Weights of a small image embedding model.
Model: patch size [8, 8], width 192.
Rows from block 2, named by matrix and row number. Rows with one number belong to one attention dimension. Each number is 500 + 50 x the weight over its row's rms, rounded and kept within 0 to 999. All counts start at 0. Numbers have three digits each. After the name is the row's rms in percent of the matrix's.
# q: attention query, key and value (stacked) (model.blocks.2.attn.qkv.weight, 576x192, the q third), inputs 78-116
# k: attention query, key and value (stacked) (model.blocks.2.attn.qkv.weight, 576x192, the k third), inputs 78-116
q.37 076:492471586410404494490560494425484544526526447426482376511440537515449410452550525544464381504392479515464586439432540
q.38 094:435510473482521471621482461461558566464468527422439496477440499513575469454507556534491497482491568550419386559523557
q.39 099:490485455507481383447499477478438521517558521457524475509549588440555503459474566433477536544546455481505433435436445
q.40 095:538550545486614438408568547483462580497532536505492492539429506496435437488437488592493483478529475529559455395521483
q.41 087:479542527487445548551482536419510487513486464495483445467474547505490484477578471621525462513424525482480481425481627
q.42 094:509502588469571485491557569488533424428524483621534548428466522487463514482484478541490510404486490471478479560464501
q.43 105:492505541430493411420598579580452463493593556526584540404482547500569505521508526444506568471598481494497418521437480
q.44 107:484495437448605539603487547579449541491488460510547498488474392502549476458508446538462508553530505564538495440623504
q.45 118:534461457464452555487552547532386518408478491531527523545498539465522564576469489411430487603531460475455507535493450
q.46 107:520471437519501573489502567443524457432499446557545615519551507472475537467590553535422520613370416497534616504578532
q.47 087:477556468490524425579438401501530504506561549485519533413557536511551491462471559568460475426547548567506396542461496
q.48 096:522495504454679450465557425528531371505493533450535511466499477493452423489416481552541500442484546576586569439543512
q.49 126:533464454473448576441551554532436485496557494558488540458467517473489559578501525385508579524545417464481535530442465
q.50 105:448497542583509461533458512445544529646415534487473434504502433477498460471474555514524523445526607477459483491496497
q.51 099:595540541512513504477363502494481462518441523462511462599494442483389480482483455544446521555538554529523634496550520
q.52 079:464488429461520647516463440472550482476530537523470476578484400518433514590507547460478458565444540490532489443448490
q.53 082:521498419541510498569468478572536454387497498491462557403541420642429513486426509478498405596435542449408470567563518
q.54 086:489463497490507549494454545520535547509396498440520549540503513440513486457446419519439431469498587517510588507539532
q.55 101:539479432530549503449494513525467479504459516600483558443486550455538569554528436514533559599507490501448479518441449
q.56 106:443522529492528441558481457424434469607554463434556572497491544537617467420574525526431504559474507588564483434578544
q.57 094:477515531414472477453465482451538427564470413470546467547519398400452487442449412462381523549507543557481527425567496
q.58 097:573545542392484501516543422499483544330564479480542504432514511524467511586583554497615505444501472604541500567549530
q.59 096:555503410482484537482494459490539468518445479574517462487555514500456554514511457510539509592454426485507500445410464
q.60 102:501498496501544519581530500577427469525494422458498540432535582510559498402458500559524501502476462446473475469466501
q.61 084:522467424454522433530563464489474467463485517607532432439505491563552543493506512482567528519562528463372508506542412
q.62 096:401460551478504512474504566590524575515516416415543518540536435572529554521465478524469502479539501444540460452619500
q.63 108:501491521495506430473550526483497371454472468529489494492424454459507521529535489586503547509439537544513517504560510
q.64 104:478520488513444445572443458512524582563577539449539478451472519580571397500489538533482472491509490508575442435496618
q.65 106:448600553441495411524531441476630521558460458464561480510543514539551415549621516508475499397522494550487451503523540
q.66 105:562512521528524525562469456396621507491429544448488465527486442514454528475469552522570451504439538529450536458485555
q.67 105:460424461483523558395494477531462405461531466489486455485425507506400511482399431486486481504497499481525579484531431
q.68 080:483453449467535472537529500546436514514519479517535553485422532539550524517495534547510570498550503511539441527469470
q.69 092:504522571484477464493563504474582526572537463469452415497476470524550461465465610502582450370474525529495489398485523
q.70 093:507567580418520412515548492351472534494561545496470409525533574515546456497527513470594432402487469485558438510418553
q.71 103:464473516459387444445565421503434513483603497514528453465458493538574529511584535474462511413501448501506469527464443
q.72 086:486534450444446517548415549466497506499618479478494507504503555408498538539558556472419549476474497542433511534436439
q.73 125:541577547509451497494506501527459546501492505563514559457512550564523582532522553450514557486533411520508467535540455
q.74 107:529509533494432546467538527588453471517540480554496539456517519476502505460389530381506533479527405480437452497449384
q.75 100:538519537463564587437487551449574486414563511548630475596479486524489502444550542522505570496529494532631532524517460
q.76 096:572504520540477487384465475523568398535534492474530493437472539443546531503505576524516531511543485386495519549422401
q.77 109:482438418524472652405543599580439468476481479569523524532485446570491523495485482413441522563488403466442530547527471
q.78 083:475558441573506535533488453530504448411377588481487566434445481560457490486546478584471474553481500494468524518490487
q.79 100:469499529499448486456573545475524494531642448496532482596498500473514544545550546541462535413502478405497412572465484
q.80 097:496422548402465535463585494408498440489582505475483459495503521484461483480449457507508455459461526491546486501544588
q.81 100:446460551456401410539542589440545532494464480490478534417431566507557490514548506441486562468546438461445516529479481
q.82 101:475438480494527526530501475589470471562557482527482593394424505462409484452496412427544581517574524424515546464465519
q.83 108:511576475519507412507491417434492567508512507490561555518580498447515432481489498519482449516476576491517449503503553
q.84 079:544500526550418496546472454471564505567536489489546479478501528543553463520495450508496579489595527536591514476506474
q.85 093:498406358422555446362494559541504427536587460512599508509459517474534576460488496457479496490499488508509561472589425
q.86 105:453523518484502428465552477565446515462540469475448517433387457598488521522513494499455480384521508450402403557451482
q.87 125:433540508491460385542499387486556541447483457470494513557543485513566462496502540552409394463457468497478398462496529
q.88 112:493477468474632501486424520525511409576490514464569501478525454490473452436513497596516512586475550470610501461559632
q.89 109:491569529491532317534489477478541558605515542461500490497564517528598443454522526524513449404526484550534403450468483
q.90 106:538443456467470517469517608544481464501610526479475485444400539470564607547477512460525586558503455442542545526540481
q.91 106:553546493538421545523534438577421479555552567543447545440408480458536563478464444474541516502433481487474396506384476
q.92 096:571464485500562532476488511554524582564505544458504486532499450590484492427501486552514429522510566498524528441555478
q.93 091:673477507473503617470516602491459445477526472491473565444477583446534594487441508472540552541486427487469572499571496
q.94 088:537482509472526493446471589553497480595555492478536490519441528496581548438498554466453522569541443481504478509505404
q.95 096:431547458550592440490459417452586552361443483446528464562566444540530426480565600579478450451490460517569493517469560
q.96 102:433607533506449487561560435465517543434515515432482492560498434517567545571463526547510449437517572517440449458451508
q.97 101:486529426487395504528591606480543544480498527449576630521494610552480567537548532465458580540532507478472528543507481
q.98 097:486481577504476471511524521481582557508520483401567430596539506573444425406509446454605455492497539505509407442471452
q.99 113:533537540563462577499457567521455510507483520553508515477446483450540526607489582432508575497574453471500523662471390
q.100 092:512504451420474464543495484472482489432468447441463440538506418525459447422517527550489496470450571497505487502586550
q.101 092:566625567526462409580533481509444495482571498502466467412506541487449474542462565495511481406538561519474407500523501
q.102 098:486478595471452553556499467536447493497472387466476473467443467436439487532534492486582519536540536500467483582525509
q.103 100:518501480499510475522516547565446491493482468609577509519505555476536559464515511454476546503573432518486581546451479
q.104 093:446578534385487522454566493474498456474587555501568606451538479442516524518488511542524524375438489545544560579430488
q.105 104:466487540491457387495556496477583517500514414493452487516600510504529400474450556462550464501559478454508452510461503
q.106 106:518515507469459537507550512494462420473516414528549523505426520389526517528506614469571568460534491472474439500437431
q.107 096:550505516508550505525474413519425493555433573497431455509545455494457471442445444575515448460393598568495496428547584
q.108 098:480433516515474536472443586611517445529537494533532535372520559527565557487426486431385578576547436587435560567467438
q.109 084:537536430597569508481492529499473495508401568443545601542490588511486538558477445536513490551506509518481544508516482
q.110 107:502532463448487441487421457474519570492492554430617495493555487504538433444558469481501495487534502490553431404527524
q.111 106:556487524495498583517483562483531527437543394557560476488527530496522499459531476428508574537565459454506509484451406
q.112 102:607553452484496507398518513515537535369499435487558494375552564554511601526507480292494468531564419538449545544463438
q.113 121:573502489583446593489447568522402516446489532579532625448469571477557551517529574429518585538504439503500510524425479
q.114 120:467474530513441557464437571514521467542476549509447526447433551434476575568481539424512565526523431504473489524448437
q.115 082:481518490498419441532417478470557535545379532503436447485449525539479502521522467510548478528447446509478545595442526
q.116 082:532515555520513505522502403460490419541469511447503514468495541484530447438427615490506584460523482453455428491452538
q.117 086:479486530512604460507562540486462546494550488523489517491558412553441385458418521532556375409544481456462494483451513
q.118 100:540520427470528528436498497484542406480552519544557488484469473441458536557503553518483563493455489485587492451542490
q.119 103:578491524478514517432525580528443463496517503501473437460374506494518556518451508456509567529539440429497509476535472
q.120 105:475462465478547519458453434519507447466354465468432490496459474516435582573472523473499508453543492420467540491521480
q.121 101:503471512417428576415504498551510370413559472483519415477392508561472605530439430464495488532477480546580581447512479
q.122 109:482439533483563447535528512493533474536684489514527481512482492487577510465553581509548479476517505494493448530429493
q.123 097:487515499563471531574467492416468564580348480510482489510482526573523537469439429468464515444451432496562511485490499
q.124 088:521548530515544533505552483463437461470457561477540454482419410487552400501550544588472598532526510580408513474555454
q.125 098:528403415523440604404533581531327479565484479492505558476444505527446546421475474398575538524570472521429538482448400
q.126 097:540446493500506619388533426559475532465517486488488467536379474482478493473449428505490509577535421464482523408472420
q.127 096:449512453513448487484467482546520519527438599511524374497456469529481506596512474500479518528477532459496546454630474
q.128 117:538560450544443550585456549546466518545445510583455488441479496416479598493523558436527570556543467517461572526497480
q.129 120:531474504493479558473515524565487430477483398572464551452452510456470576545392488484555548531554490502495607485541417
q.130 097:544577552539566476515527483348511511491470566457505428570534444529509428527466493531505513460453555589562583505449547
q.131 095:538468491411524521512502504489439545508534399512490426459522539409510456453575489479533509473457505444516465464502473
q.132 081:546526533520493488461487476487449456444504505549502492488474553566477537518520572468469472479532485451466392526469449
q.133 082:448519553560492430575526419545432453461563404484587605497581599564511494446412518517492481381492515529417522573534444
q.134 099:523454492500490592511487491505529428474478569505553488569509509499429498504634546576544499529543500509504542556515505
q.135 108:560456483498474561376564578557493514538544527515587514493529581467509581510427499449471462594523412472480545472499520
q.136 100:494514440444530509426534456553488505465569452516532448522453600472407513543477403441582539560567466518503487447510396
q.137 121:438467495431509478581575461416564462495443543440531422477490420510474435506500508560518505470466586517515604468594559
q.138 106:502468562497449569489409489528526533579462473504491409458474481506521466432510547490479537546548477429594499523534488
q.139 109:421521455510607448540534466416518474509490463466494514561526461499497437422597451532442584450441537540559517480497511
q.140 106:528512586592534421523471481453501466486501646486451438517523558409501543555460512508581518486519468439434499511436476
q.141 084:528421506462520496494491507532413537481549357561444517503442540509536462530566450454472455626534428528534413554518425
q.142 078:549545404519531479539503487462461521426526475514569459495502540406461523513594500503578452464487474490580485508464481
q.143 102:519545433538512459527508559399508531450474553511505554516534425507535537507494538513444486436458570562506484471447511
q.144 107:523424496497544465517539428420459558620517506462536411525462484500474516456550516516541528427529566544558528508523604
q.145 148:445478522452506364571524461485556456450478545480515460534482454541490470471536486533499485450476573522473486512547529
q.146 097:520585511536474442583508498475583518539469611435425548559504444446524461503457555471534434500480573424401424563466576
q.147 096:503499541489577552425520546499531531460438388493462544539560519497516538412396462468485490544495465535515548433514516
q.148 088:420444455445511506458519482557516539530453448447553441492584403636542435463479489482445464560509423488535495396483543
q.149 091:502621508569533446601471489423558536550507555444444550479497474560541428500546505494472448472478591531453479569504534
q.150 097:479487587415502515478507510503573513524466398479524459421443455533504571442491508469466541523505390508506394538501475
q.151 100:470494514498441521434453536542527440485577399577553494440436512447427573517510495500488529531528465509565560568489402
q.152 102:523614484469504452505442381486485616534537468399444498523497459517551435467558481432550503518421463487516452476485548
q.153 085:503543490457398533492551620531454529479561576502527523390549531463536502537487437491540567545564510441445534481411492
q.154 098:484425433463474576435502529505459536390511517481565511513484484450453580558455456500439517522380494509586542378518501
q.155 094:544384458407506518483505442453577447548420514502498472493477502490494495530504549579480468575419477529490542532638506
q.156 081:488569522527415522485478486427441461380487547538466430449505449490480559551524440567571505464453499616505540605508419
q.157 080:530552551479539439514476517472484574541505520465453466517506433514558443483537533508499418471499500412373406379522482
q.158 095:496524560496498492494525412376544464476396545446491453465486485444562514472461545560581532443458539558488455454544572
q.159 103:486516553480584479434567515551474501486519513424460523486535523560497500455441401501488503510539538581492473482492518
q.160 102:439482489426550534537530581516534434569476416406437412582469515531449460450514502551385543548477486489537521503502485
q.161 117:500441453465440468463455524551462421444555462582522540497461596450506544543478555489471513559553398452516514557477419
q.162 097:480493538477471499459561575514543399533530588430568524351465574466513530533575580473491521568588465478392545526515500
q.163 098:498488372506516558500428541555433505619424580527557489523465572499586544450436525416420516579548431456555532510507435
q.164 094:597447547548513506453430509512511487494584488506534518472547551509514538529459569531489538567487479486548593527546474
q.165 091:486489626477529484542510464481561524541533455470439475486503420448538398473492491511545426432451581539556444453569468
q.166 101:515585437482461503576562423508446521546336508532428501487490463529487489414513499551507653414494589496472516491537513
q.167 084:490534453562572484536501487427520598517522493460483537506574523511460413492444438531558437489358567497505500410500520
q.168 102:427472533546529451541441457506514571597599415433506539487463568511514476509590462536495484497471515516542402471505548
q.169 118:507459451485531509503486455470541435437450506468489444587555433431399520498445517591473429508391550513518503461541568
q.170 088:486444528445487531424428508529510415499492492498550459538361489483512498487557588517439567423584396513616479498492416
q.171 092:472497463423474560434540544560442386490505510484590535540368553476502583518600481523483528555554438460575503529519506
q.172 087:546487610473411568476469455522524402474582497459458480462466540466506554498470594453537553568524491525481500603462466
q.173 091:518471350491498525507512502529422457466387483533474526521427502495501521544513468421494420606519444463430487515506494
q.174 091:515566522568512483560515438510518491504484416476478504462517464522577528508516571471592478457595583381395471530481487
q.175 102:455536592545429364497525462446528493533483500416434599358467547497531465474525562432585509478507485530384461552528549
q.176 107:443507505540474441529498530461473584522547572535532572555542473539552463488468514483489455409435600536485514494449544
q.177 106:438537569407510434460578520454551553529567605447559521586470470530577487465556571531530462434475513479481471477507518
q.178 113:467449547556434524501564513533460471459505421495378446474478526501494442503413425499601529459499467429468548545440461
q.179 112:475626477493536439650534437465485557534491492440511444540542477533500432550518500553464473568462517501500417460572533
q.180 096:445609471435563524568454452479474546541496497465414424551521441511519507405443426549496469503455506531500406398521551
q.181 080:579520395501468540510521551494442432502473440601508550494441535504461513500543368473532533560527495615545549435503494
q.182 089:485462563517557528584494501561497486496501445470556449536516488605533517428432503489478445479503533460556465404527517
q.183 098:375459540545454438570484477458484476481459444439488457533525453476546416377512397558451464535513539548497537427483506
k.37 079:552457509515477498551453452499501545545502539420458483536483489473474407570552537441550472501446442430488464482566521
k.38 096:538486523544425499611487389490502555505540467514463482436516411486472531479544509483578510538529536383496528602424489
k.39 104:551428511564523566494403545621480495470484476555459495511424418514448565505484526530577440515483534493553506507519511
k.40 127:442469428443516531383523517532448400511507432589540543462465559444568502482453514528414490547571405518491563490520391
k.41 090:449523441533451483501487586553535452539519520509484578506453510477489537531466455468458512568536453483472531546520536
k.42 097:490565566492551491535528423400516575533467473457540478499551501547540451488545516493443439444452532529495550454447600
k.43 104:537458504516521509478409527555497456513484508517509464602456490553533493479517523530508411520447508543539535520474574
k.44 090:501543440461471553507543496499500521521505455536509518506532518487549513479551509529435579526552474404536551571539474
k.45 108:510447472460539532402525450590444447502475523500543484520442499496553516519491536576509532497519499592579500415517468
k.46 110:426480495466606417499548495518436492566520512576495462451502459494596424526448576560533514413516534505491488441518422
k.47 090:535506514513363488512411520477450537459507426549436557481466464528409605552495584397558441502532499423496568619453436
k.48 101:465493533459409560539502552604460463456519461477488525442399468563541531612422427540492393500524526464489443582567428
k.49 102:490530581511519529486539545507548464405501530512536460516463463521553496539518529595547476522475534547457451540399468
k.50 096:564540466535428507603490408438505509544476459491446518577555555484541590459490504527517485438434565505492588485504490
k.51 100:500521518589499443520484427498479533537476453524416458569496526496518452498479495400465443498495449398448519524547426
k.52 080:495490515523471503415548544495575512498533498522464549516592532462496602515485459564456411479485453481480402456548530
k.53 083:502454446487470523486469434464528478489530517557489521567508501410470520508469500496560565590584482446457544477498449
k.54 086:503540478493503478560519415490460600597489508530498502532551546428492426541509466434552481508571495458471539483470474
k.55 098:533501480450553585493557556518599468410499567494516493478478487564497528504463484625576532628458514483496531509530438
k.56 109:479517429619481479577529389421533571558350506460471466511525483465563497457504583483490516367466545467521412537499590
k.57 111:411516460601500368545470436492530578540404536497499514531589513494609419498512586479457487423445615476464513549534547
k.58 107:497434567381467610446527518458504465479612455539507450496441540574435568582567576469476568534526410456497540427493543
k.59 091:486524484559484513469482517526564394419455505473506515459447477512467486481464461546592477523572513472425426529528492
k.60 105:525535531427470487432518514539505445493592409534572541399476604531524515560471479518530520561551399589529467500515495
k.61 087:566506528406539513417531468513527489506549532576546472523348444480477583473433441584539595520524458535561499442458446
k.62 107:498532521426588434507503527555389517552516416455527537535539541461387460559471525498410444451487425547490454484537575
k.63 108:462492555418519489489495520506528616560573488479588461531569571611509555564540486462536539525485501454512525488547432
k.64 097:432494434531541500444529537547396475552557493512546446509531509484458504519532532504485567509532506507469532518434393
k.65 118:561530579535405485551498516446479606402498534544423497568512434485477442486487446481467505499530485486525451475441483
k.66 106:615549570556438509526485494462413538443435533539434560517474475509499548506512470492519557454542474524497468484490459
k.67 101:473502506421486421457527442499591446586549440382570507527525517432531417482526590529542554536445517449511461567600500
k.68 088:531585563534461582528474431473548565489493524565544473588428442504448544572545457500452494506480556599436503562456546
k.69 091:585481529571469504541560565444372597416468527580482417539537521497492519481530490475462496474509484460496476462393472
k.70 097:607445464518497543527533586495535567527489529576449416480554509511555470532453432556472461532522484491506531453429508
k.71 105:465456448491546504488528642545541490509528473478497475502600532553501458488543531546495407606440496487503473416491580
k.72 104:556406490451541498485502476436414585484477586478479408489449381487513434498515549511493590547480516587449482467489518
k.73 094:437386440487506511513475522502544381564433525487485482424451525517485518465447489477498515615467407506463567489583475
k.74 093:349469421467488506549526425545578391578491504453511485446579560539499454441493542512453484589506491467499525508564483
k.75 106:487517568418541528459499388534490446547568424400510421564470527490418464500432527497541503463415495584569474468566461
k.76 097:541450523565480521497497419489460555434455547546462475569476444510494486531465553565470505476562560648438498552476590
k.77 096:396483406431516480455472466549577424586473517473513513454520570514517476455546486562475515589503492472579520576579508
k.78 091:513548529452440466538413526571421526406441496520540516477495508485436586494461518451519508427562504453440513453504457
k.79 100:446523478505548508480636431450533472586534453453524415475457477531502471470534465530518522568443482507459530421449557
k.80 113:536540481537400501613487447402505549459523551480376431529529508474504452415565526522530521535499530489521455507496552
k.81 105:434499465487457514489596528529509492590594519417458515516484491532482469445473606495527430484401554488465533490509569
k.82 111:531470512483536465622497493435525505561409499461481443415496470514507444437514509489472561525525400518443566492486462
k.83 100:620568493522440550474435526463488541496501514540534357567485499551502516601583554489481603526588480528559452534526473
k.84 080:486586487390515408540559481452541483528515524445512487498468500423589600546482461539465532601550376493508467534544563
k.85 095:433526597511487465488558629506491443603565556461610514539465620455544509421413498427544494542393469413492503519513472
k.86 102:491493492508552451506563382388483543452588460458471508448553527478441376448448473513524489443567471527466452547507493
k.87 106:543510492455465581458485455448489552471497455505495417526473520466456545557563518485489469436623512540548491535523486
k.88 110:455532498446508487465688518555445473435592475433498490403510540586501607560440464489496528446558539472522511513460510
k.89 108:550554532511472540491491419483508499381515508469422512531467477480453484576474452509524455521582602535515477580497524
k.90 097:414506474493531475522560546436539445542590505444524563403524529444514476378408477513531522546381532456495471461518543
k.91 098:489572435490517508485585456454482490496563477450509593393491508465455403433463507558541518566440529481475500491512501
k.92 097:546479561537590510398529546539501455590551408511493561409506505464582488448488501520449526591448438417471532428471443
k.93 091:381508471493520504489558619583517401533569443417480571506492589518480511479414419462539502577384449433548513483528504
k.94 099:393429505442545481513563530521536421506529449486474499425383544400497446450450472482624490543352538442516437493535533
k.95 095:524470514497512527453439451469511557432488579578518474550512465473529532550562557493516453410594453502495478509458460
k.96 096:471527549518462439555583468448607575573427540526468524455466443571529464482523547458570542440500536504459510489480516
k.97 110:485464568441495586481550536568498416472485461502481511473474590478445433462465451558496459542475405442408488560515497
k.98 089:476526541542575456491388491464569505455518531568503587504505445607522493561620532490482555486507525625528517468512493
k.99 100:429427507433467541542611550644543474470509433480508495460501495558493512468437483534470426443451453423480481520473529
k.100 089:410573458602392472533497417458461600472462501589464545456473440663486504522575394450486481465529548484469454520521488
k.101 096:557543522482369533414558458514516483506526409562529424509435483440525532479441529418432464479554392513534506510407476
k.102 095:519496425496514524463610470543538568531498517534542484518648565536500560403512394529521521491517555438574443500537506
k.103 096:418491491414466542500612543596557436499524420448551498461525475543515468451428491523494458486472442372496488475455513
k.104 111:474524628567477511496505493417496535485521526489518362551473542524561474511528442443594473517513494579601500454427468
k.105 096:466557539550475479513394534586435478452512510517527485464550508531520519559475530490514480505523481564481541465460536
k.106 101:451490488453556556475579481644527438435504347489523484482518536554472500462462465536548413491505501369442448521511524
k.107 095:621501545625499475460390486358468562550502613566493495551484466468528500547555567458441564564503480569549532567485493
k.108 106:473466508408524510484482592517494420460545526488586501545550514451532529497461489540523458608512476450488562580531475
k.109 084:520535486439484548525518521551546506526458481484463555481365416440501479467600530494432487525505502490515545481561529
k.110 098:538501497544437423533361442411465524525536523505450530456455494507481416446576573493524534508544520628480512553533482
k.111 101:361450539477494490556587478639531448469569421457583480514558501626481483499466491541498453539524502449484424507518535
k.112 102:440529363456470478545461511511509507520537548510472416471569421411527420488518439487459508494536486516485465472597480
k.113 100:461410479483503525441483507563542422530425463501493463573514528540499655482384507541507456576510549521465620471520482
k.114 103:487369485505508612517576485477559427601431440402500478612525529497461503475443497545496406553493550509495567470527546
k.115 091:436552507481464450467561567503463573502515534560510543479489550495538474519508515403467509473520492525420430426533475
k.116 077:468437506529568485575566564518479516507505518443426518537588437437561527569465539451454469555478483432465498519521402
k.117 087:481506549571513484500567500519465569463512597548499472485514482481526431441573484457519586517573474494482490498441503
k.118 098:582361505557590530525540470504506462520479425516564444576590533530521513473424517594542479511501578495525503508493602
k.119 097:512384464497533561465495471544534432554427422435532468582529516501464487455451493610481459515479502500511539499564562
k.120 115:453603464504402490529456497479511526443522584529492555428555490452504376458565535538483534489484549545435482582495568
k.121 110:587519476523568543401450462540482444525461409446610487470443507490529506401406580543511551480498455467522539483511546
k.122 113:431476454510509564465509447528474441577459491403559466543496579471440327473519558523540483460472520445422467561548497
k.123 100:421530535536465431489527545511484557485517516554420521464434472469592536547471512440532517487470472511494506417506518
k.124 103:491462537482447496477540571526548425564453445430517547542489559457554587398521544558483643557503518564486501463602483
k.125 100:516371535494503606452536508558499458524478378464554462581442551530498566399436481568538512467447427464553557520563512
k.126 098:551452477501551572440541503489570515510511402492542498494480468583458557449501521606506449522457491418540511492516582
k.127 104:496477514485567542519535552524507502532464404512493527522469464550378497514425497510543382473429561522537547477477541
k.128 112:526617544513524463504568510571504457465492542478429531370499465466535514501462454416531483441472463443396502555484506
k.129 104:509594480544532497523523430446522496545493430436457423466636479529570419482571564532532533572369521573509496453493600
k.130 092:546475484525484458513513431526470579641532471488465437492473511486559371507470591463446551538493473405510470461472440
k.131 108:424530556456497435503613392495463476451548445480539475434508555552490520480487472517529443455443433518504486498504490
k.132 092:513492524554445480546470431505519607574521511438421524505464496453504430518494432500395528482441535428547443570437523
k.133 084:596501534529520528428508412535489473531538430558543526516439514476482524434475542547425481554491456503479514447540516
k.134 103:559505448531564470469416482462500494463448566542491544536542478524579510549499541554488502451504602556534502552525431
k.135 102:468533504515528543532504573472473432410421467494458600450529447517445562455474462539493458521421576493411545490456562
k.136 103:569510522463512517438537555419535542415511506548469552481521417537515551413524498519457456568550446534468624544501456
k.137 110:475510481521547410416531347455492599610569465460529420520522587485559376534484510475414506476498494421579455447504492
k.138 121:539537523551489473488466561516450442423491538576479568433524486522450549512502485454573481496590556516506512540462465
k.139 098:510472465545522505452497396523477552593580461526507439553499530426462410468477563486476548528495451442547427453518474
k.140 096:454458494548460377606487505492548508579461515423481448484584405541561430449533511552506529504497528462480458460436482
k.141 088:505556600453583468499494534474505441429522476512532527471477545570463568457491460524579504444567490533549525478512496
k.142 087:462540504478479491489571515502520493395433510481517548458515535464495555455501501497571448502479459511470527544515458
k.143 101:496390434480513538542574371627545615601483451501542437592466517498495410519439505498400558489488482424519454443542515
k.144 108:557508519463459619387495539545529422415561511563532577586419563525485523543492538564446455472502431547483481538519478
k.145 104:449542508525505498536503469469512515471435440507448513565519486482520488521448475489411462469518520529498456465464531
k.146 093:512522563566482486493422509502522465409506440563458517488519474530467513534510483453483465502544482479540434602456429
k.147 100:521495537470490515470501536468414551465505479443427504451427499501545522509557563462530442455445564434456501535559572
k.148 089:510451519429478554452514597534471498493547443528527438568462460451558492556528468519524520550471439477536473501552424
k.149 095:527488473586447523492457544481466483380420417564451509520485493488444515565481537486485444466504462482531543530454537
k.150 098:526482419489588425560488413583506539607479497539480460485503397533498532508547500547490406459436593523512524489413542
k.151 095:482528492426541440564532477432494518539618547461562460481535446560476468443528507553539545517431495469497543471554516
k.152 112:478568475431491491468434501472534559458484496452482569493497562442474549521522476565525561506531492615525502455486568
k.153 104:444465574433538510473525487557491449550554484560538447478455445541535566508522489501552541506427411481525591475537425
k.154 106:402498486472469486462424535467479482635461581426494477460474464478523507460491461482403505480432451466436544398516553
k.155 095:433463423573459492520458512565473468598437470502543597516499534455455448506494432487460456532576556564532474409509584
k.156 086:508550462583491538646528453438496568507430493484430561485464454530443491521500540526464509497478589532449462456405560
k.157 080:496545537500580510521554504502490462439495418582499527565490482514520512483489473511511497419477489528634471542483509
k.158 094:522514464552483533555492483581498519521432434542448504522510496435527532521534479532428413422443496478547460486474587
k.159 104:521545540541427575544497524526420492563449475463472555489501470510546576498636453453424556514574458531471514459476581
k.160 106:563474522547537589414487473576526422443569336492481517482533500498463546446465478526438552435546409555476560453607454
k.161 120:576515524457570571517484523565484489582546480522521466457452516507482606524464459557493524543506561527553522442608444
k.162 093:454553413440590527501533508516497482607488527494520543574596524423475583557444389570521513572587528501557471385606545
k.163 098:488448564441548562445454515552498514492465456487493535544477451551542484467438486586451528410429503495489607394650515
k.164 107:502587486520418430494587574405523539476488555474437396464496479399479440500495436464548491528497496508438423524433542
k.165 092:480570507581402424484520433422510515417442486460499500437532443490496428479554558366592480423431445512497491593394495
k.166 104:501449476507442542452496480466520557469517551433561543523488493509480475495549539488516538479433495460495550563429503
k.167 085:574455551552423419491523562407501486409408461491452464480466529446508478517488526410521567563472414443437508551437510
k.168 111:456490559485588552468443461550482431476524390498554615487487549477542585509412525562511533555494497528551557506576489
k.169 090:487561524544403492564583489469369537483458475488494541407483522498516433485583592427533489512480429580468403565358516
k.170 094:498509446460639555546464428544512410553560505538562506495529500499530544531504445593465475480523635504488545385604482
k.171 095:481469454465613549475417453511549480587552472481598455494535447548479517524494432560455482545551576564519448411577488
k.172 079:422484415554479444499527445466460433518422531526397497466531481481516435507464418484577485548511433533400520455400466
k.173 089:527478547500580531471516587605463471529449438488548512523505500580477565521439521606492535487556564479585517424546485
k.174 093:447529485543428573413504495498480509521500518429517512555528596496428519361477577468466476442469445512556570527592537
k.175 105:533543381491413559442482542500530525497489560460444502530591572412495570540516438522473486550479490523509552497503489
k.176 118:483503476447503480506522453454435506551577453522599501484468543557378505422569480513463527499498538541558474544482516
k.177 100:490582531529444551493494592564482453383494492474381435538509396434478546493464542517566436481431478520522578539506515
k.178 103:509475596527479501424515497434550550451559434536523502480512493515537445438456573447479457495520473469454458436476455
k.179 102:538469498516536470545420503523460469507513507487442403546492431389453491464502494587525528542513533575564531413518522
k.180 107:534540546516525525582541547596488488489439530505517640395509530496594518469574586445471511480543478478422509600513518
k.181 076:480631554504567540568547499541417566484518454497498592474528556481552558437506484486498546415555440451433393528523519
k.182 095:452392497559459464481465558514452481493487546516454485589555508392465497526526506603553458526504490569597512452538463
k.183 098:476411483587481522525447491508501527512452533494443481609512433448449515515511423572555475613502576526538501428520479